config = dict(
    model='self-supervised image encoder',
    dataset='capsule endoscopy frames (Kvasir-Capsule)',
    train_examples=42238,
    image_size=32,
    crop_scale_min=0.4,
    horizontal_flip=True,
    translate=0.06,
    color_jitter=0.6,
    method='simclr',
    arch='vit',
    norm='layernorm',
    norm_position='pre',
    activation='swiglu',
    mlp_ratio=3,
    head_dim=48,
    fused_qkv=False,
    bias='all',
    qk_norm=False,
    parallel_block=False,
    dropout=0.1,
    inner_norm=False,
    moe='top_k',
    drop_path=0.1,
    num_experts=8,
    moe_every=2,
    expert_mlp_ratio=2,
    experts_per_token=2,
    shared_expert=False,
    patch_size=[2, 2],
    layers=8,
    width=192,
    positions='sincos',
    pooling='attention',
    projector_hidden=1024,
    projector_out=128,
    projector_hidden_layers=1,
    temperature=0.2,
    residual_init='none',
    optimizer='ademamix',
    lr=0.001,
    beta1=0.9,
    beta2=0.999,
    eps=1e-06,
    beta3=0.9995,
    alpha=4,
    steps=7200,
    batch_size=64,
    epochs=10.9,
    lr_schedule='step',
    warmup_steps=1440,
    weight_decay=0.3,
)
Rows from block 5 of a small self-supervised image encoder, named by matrix and row number. Rows with one number within an expert belong to one neuron, the router's apart. Each number is 500 + 25 x the weight over its row's rms, rounded and kept within 0 to 999. All counts start at 0. Numbers have three digits each.
Before each expert's rows are labels from the 100 images, of 14976, where the router gives the expert most weight on average: "responds to" is what is common among them. Only what is clearly more common there than usual is listed. The data: capsule endoscopy frames (Kvasir-Capsule).
# router: router (model.blocks.5.mlp.router.weight, 8x192), inputs 64-127
# gate: expert gate (model.blocks.5.mlp.gate, 8x384x192), inputs 64-127
# up: expert up (model.blocks.5.mlp.up, 8x384x192), inputs 64-127
# down: expert down (model.blocks.5.mlp.down, 8x192x384, transposed), outputs 64-127

# expert 7
responds to: finding: ileocecal valve
router.7:495518487507506461497494499492469545472520494509457495531493502482484530474497497497443477510498518520490505488508496490478508492516487507525509519504522455479489476487518504479535498508544512
gate.31:523491471471502486526470492502466478471481460465483491537558499477474505517535481484495516463525493492483482484524509526503502501531488518531484520540547485518492498502467486490529490470529521
up.31:482494523506509515468513495494528507497502485480488485488496483499522541478478486500489480516489551524461543517523499483492457458470519545480496481508492492468465484502487493501506513498505478
down.31:504492521527538479493477483520505536498477523463450478487494450470481477485504467489472560524506548458468502469503492496488476500481480547502488508496549521500501486489494451484489537462469513
gate.32:511486480476478479515527533484517452514535517458559519488478443491488491505500499513486485502477481472478511509515522523474515499537466493509535488529517524498498530483534512537486501469471481
up.32:492493520485465477495483488472492520486525466497469533503530476500476515528542507540515494484467522522527525531527475462506487485524505497485454515514489470506517501479477486507517506471480532
down.32:482523454510519532577490492497497470517495515495509422521494495528492506490506510481510499535541484456485485519490521480512524532520475485485538518523499482475523470477531492508471525563514510
gate.33:499491495520484476483471497475503534517501502491476530492515496457494481493515510531506501460471540524489524512513467498494499459491528465501475489542519527507517508505483477526495475455475486
up.33:480505503474470471503515499548486462512486514474503480525498488516535494501512506525500506501502469480552511535514530502502503469481462535517501515488492444523442476539519518476496502547487512
down.33:498509539519509526479467495538508455490450517527443503521525533524516464519507501514488502497512490530542515521507474469523502519508496487488474542501441471531486437459493509523528497525505529

# expert 3
responds to: finding: pylorus; finding: ileocecal valve
router.3:536493528506508552481497485514525513519491500516483500435514533489482473478500524451492513493546488464502481471475527503519508518529508570471478520494510522505507498497472481525480534496512539
gate.31:490522568535469499468489461529489489473508486468500501498520480490543503484473501560538487499472545527528503500498465474503494487494459482522506486483441475514528500522427528504545534500526521
up.31:516534481483482512478474449468475511508472523524518484469506454511540516477482515480500475517472496492491415497473550504506521523530549458482547516500523470498470477530493515512505515503528498
down.31:468523483500501450507467492526509516461524525529466491530464509537467521497516452531521508497522511499499546542479481535532476487441511473523493496512479501461477500496514476495483509513479484
gate.32:498521506511512548510487480523501481484502493478520460497513517514502500444469485494516477503529477502536481530495544542518482540455517514509474510464499545492440490500466510476491595540523522
up.32:439430497532521509489508490462503450511479496513535464514515539514500538550482485483514548497538452487498456536497549568546497537451532526461504537482498511505475522469486522507497530540514490
down.32:519514471443475487529491540514477493529511483492487471484503494509539499461534475505503508492521546500491489459519510517502468476482490510498502460501496533483478522531485474428551496524511528
gate.33:524557512497497510531482491481451540446501520513468506488479483524472484484551522474462470486476464490528516493517562505533531490506501501524561507489521483490513543508482470562473524487498508
up.33:485525482515488513498460515494466505477478508512473501493493480493490471488536528478483510450528468494531517491488517523539518463494512529514555530503553516488483525525456449560497505511484515
down.33:471497516524550526505498489508486493487503493501487536526460540527482468528480529472513530516546481477468518498475496475486502515526465526457453503507481504469544508451521509483475490498469551

# expert 6
responds to: finding: foreign body
router.6:475470507519554520511521525482505459541452511533517477496492562493492497557498491494511540476513476484507489487494480484472507510467556492443469495477477494550509489445483504486527490513512478
gate.31:530488511469473483502522542487487515523510494450510513489477500502523481482486511503520482479495462495485542530498526509469492469499495474487498462537496567493536528572528545513479484480447453
up.31:476498514470519512443496480497533458480489475535518493534492489481505516516491524511522484533510501512503534531492496456472477508531549546456517550474530519481476484450513483516542522519522529
down.31:504473549540500551456443492543531496457512478512451535519521501461543475531486491531526551482505524515515498525471475495510501474471497506509471526461480507516455498517543491485525521516490482
gate.32:530468494508474520476541490502442494505514519488515537523490518507499487492511476486502518482474467517465515486506524531482512456514513500468496526540503472507508518506478536518502480495430488
up.32:549467518508498514531538504534435521499537510472501530488496542507473476478528442465508501482511473487472499475519500501466494492509470510503468500534501497513512504512474520475492476474446500
down.32:479517448487485466534493507492511505496529549474507500489487534526430545495540503450530455511551477470482499494475523512520525540527462479523507524528500512423552517485475492516450466501531511
gate.33:529456456489464502463509488520486486523520462475500508491511459478490505500452505471482528499490482496423480484542473490466466478513473503529521514515533514516521453531500494543500454493489469
up.33:484512541567499500497475540481515510520475513529487502478490532516496484520501541525497531504507551521557487490474507522493544510535519488480462475517478534514493542470500517474477526487491533
down.33:481501513481483515470483542496515438458511499526523548516469503499511498528476496560510555475501483512514489505487452531498478496486558484510496515451485527475473485533586486483549504521523471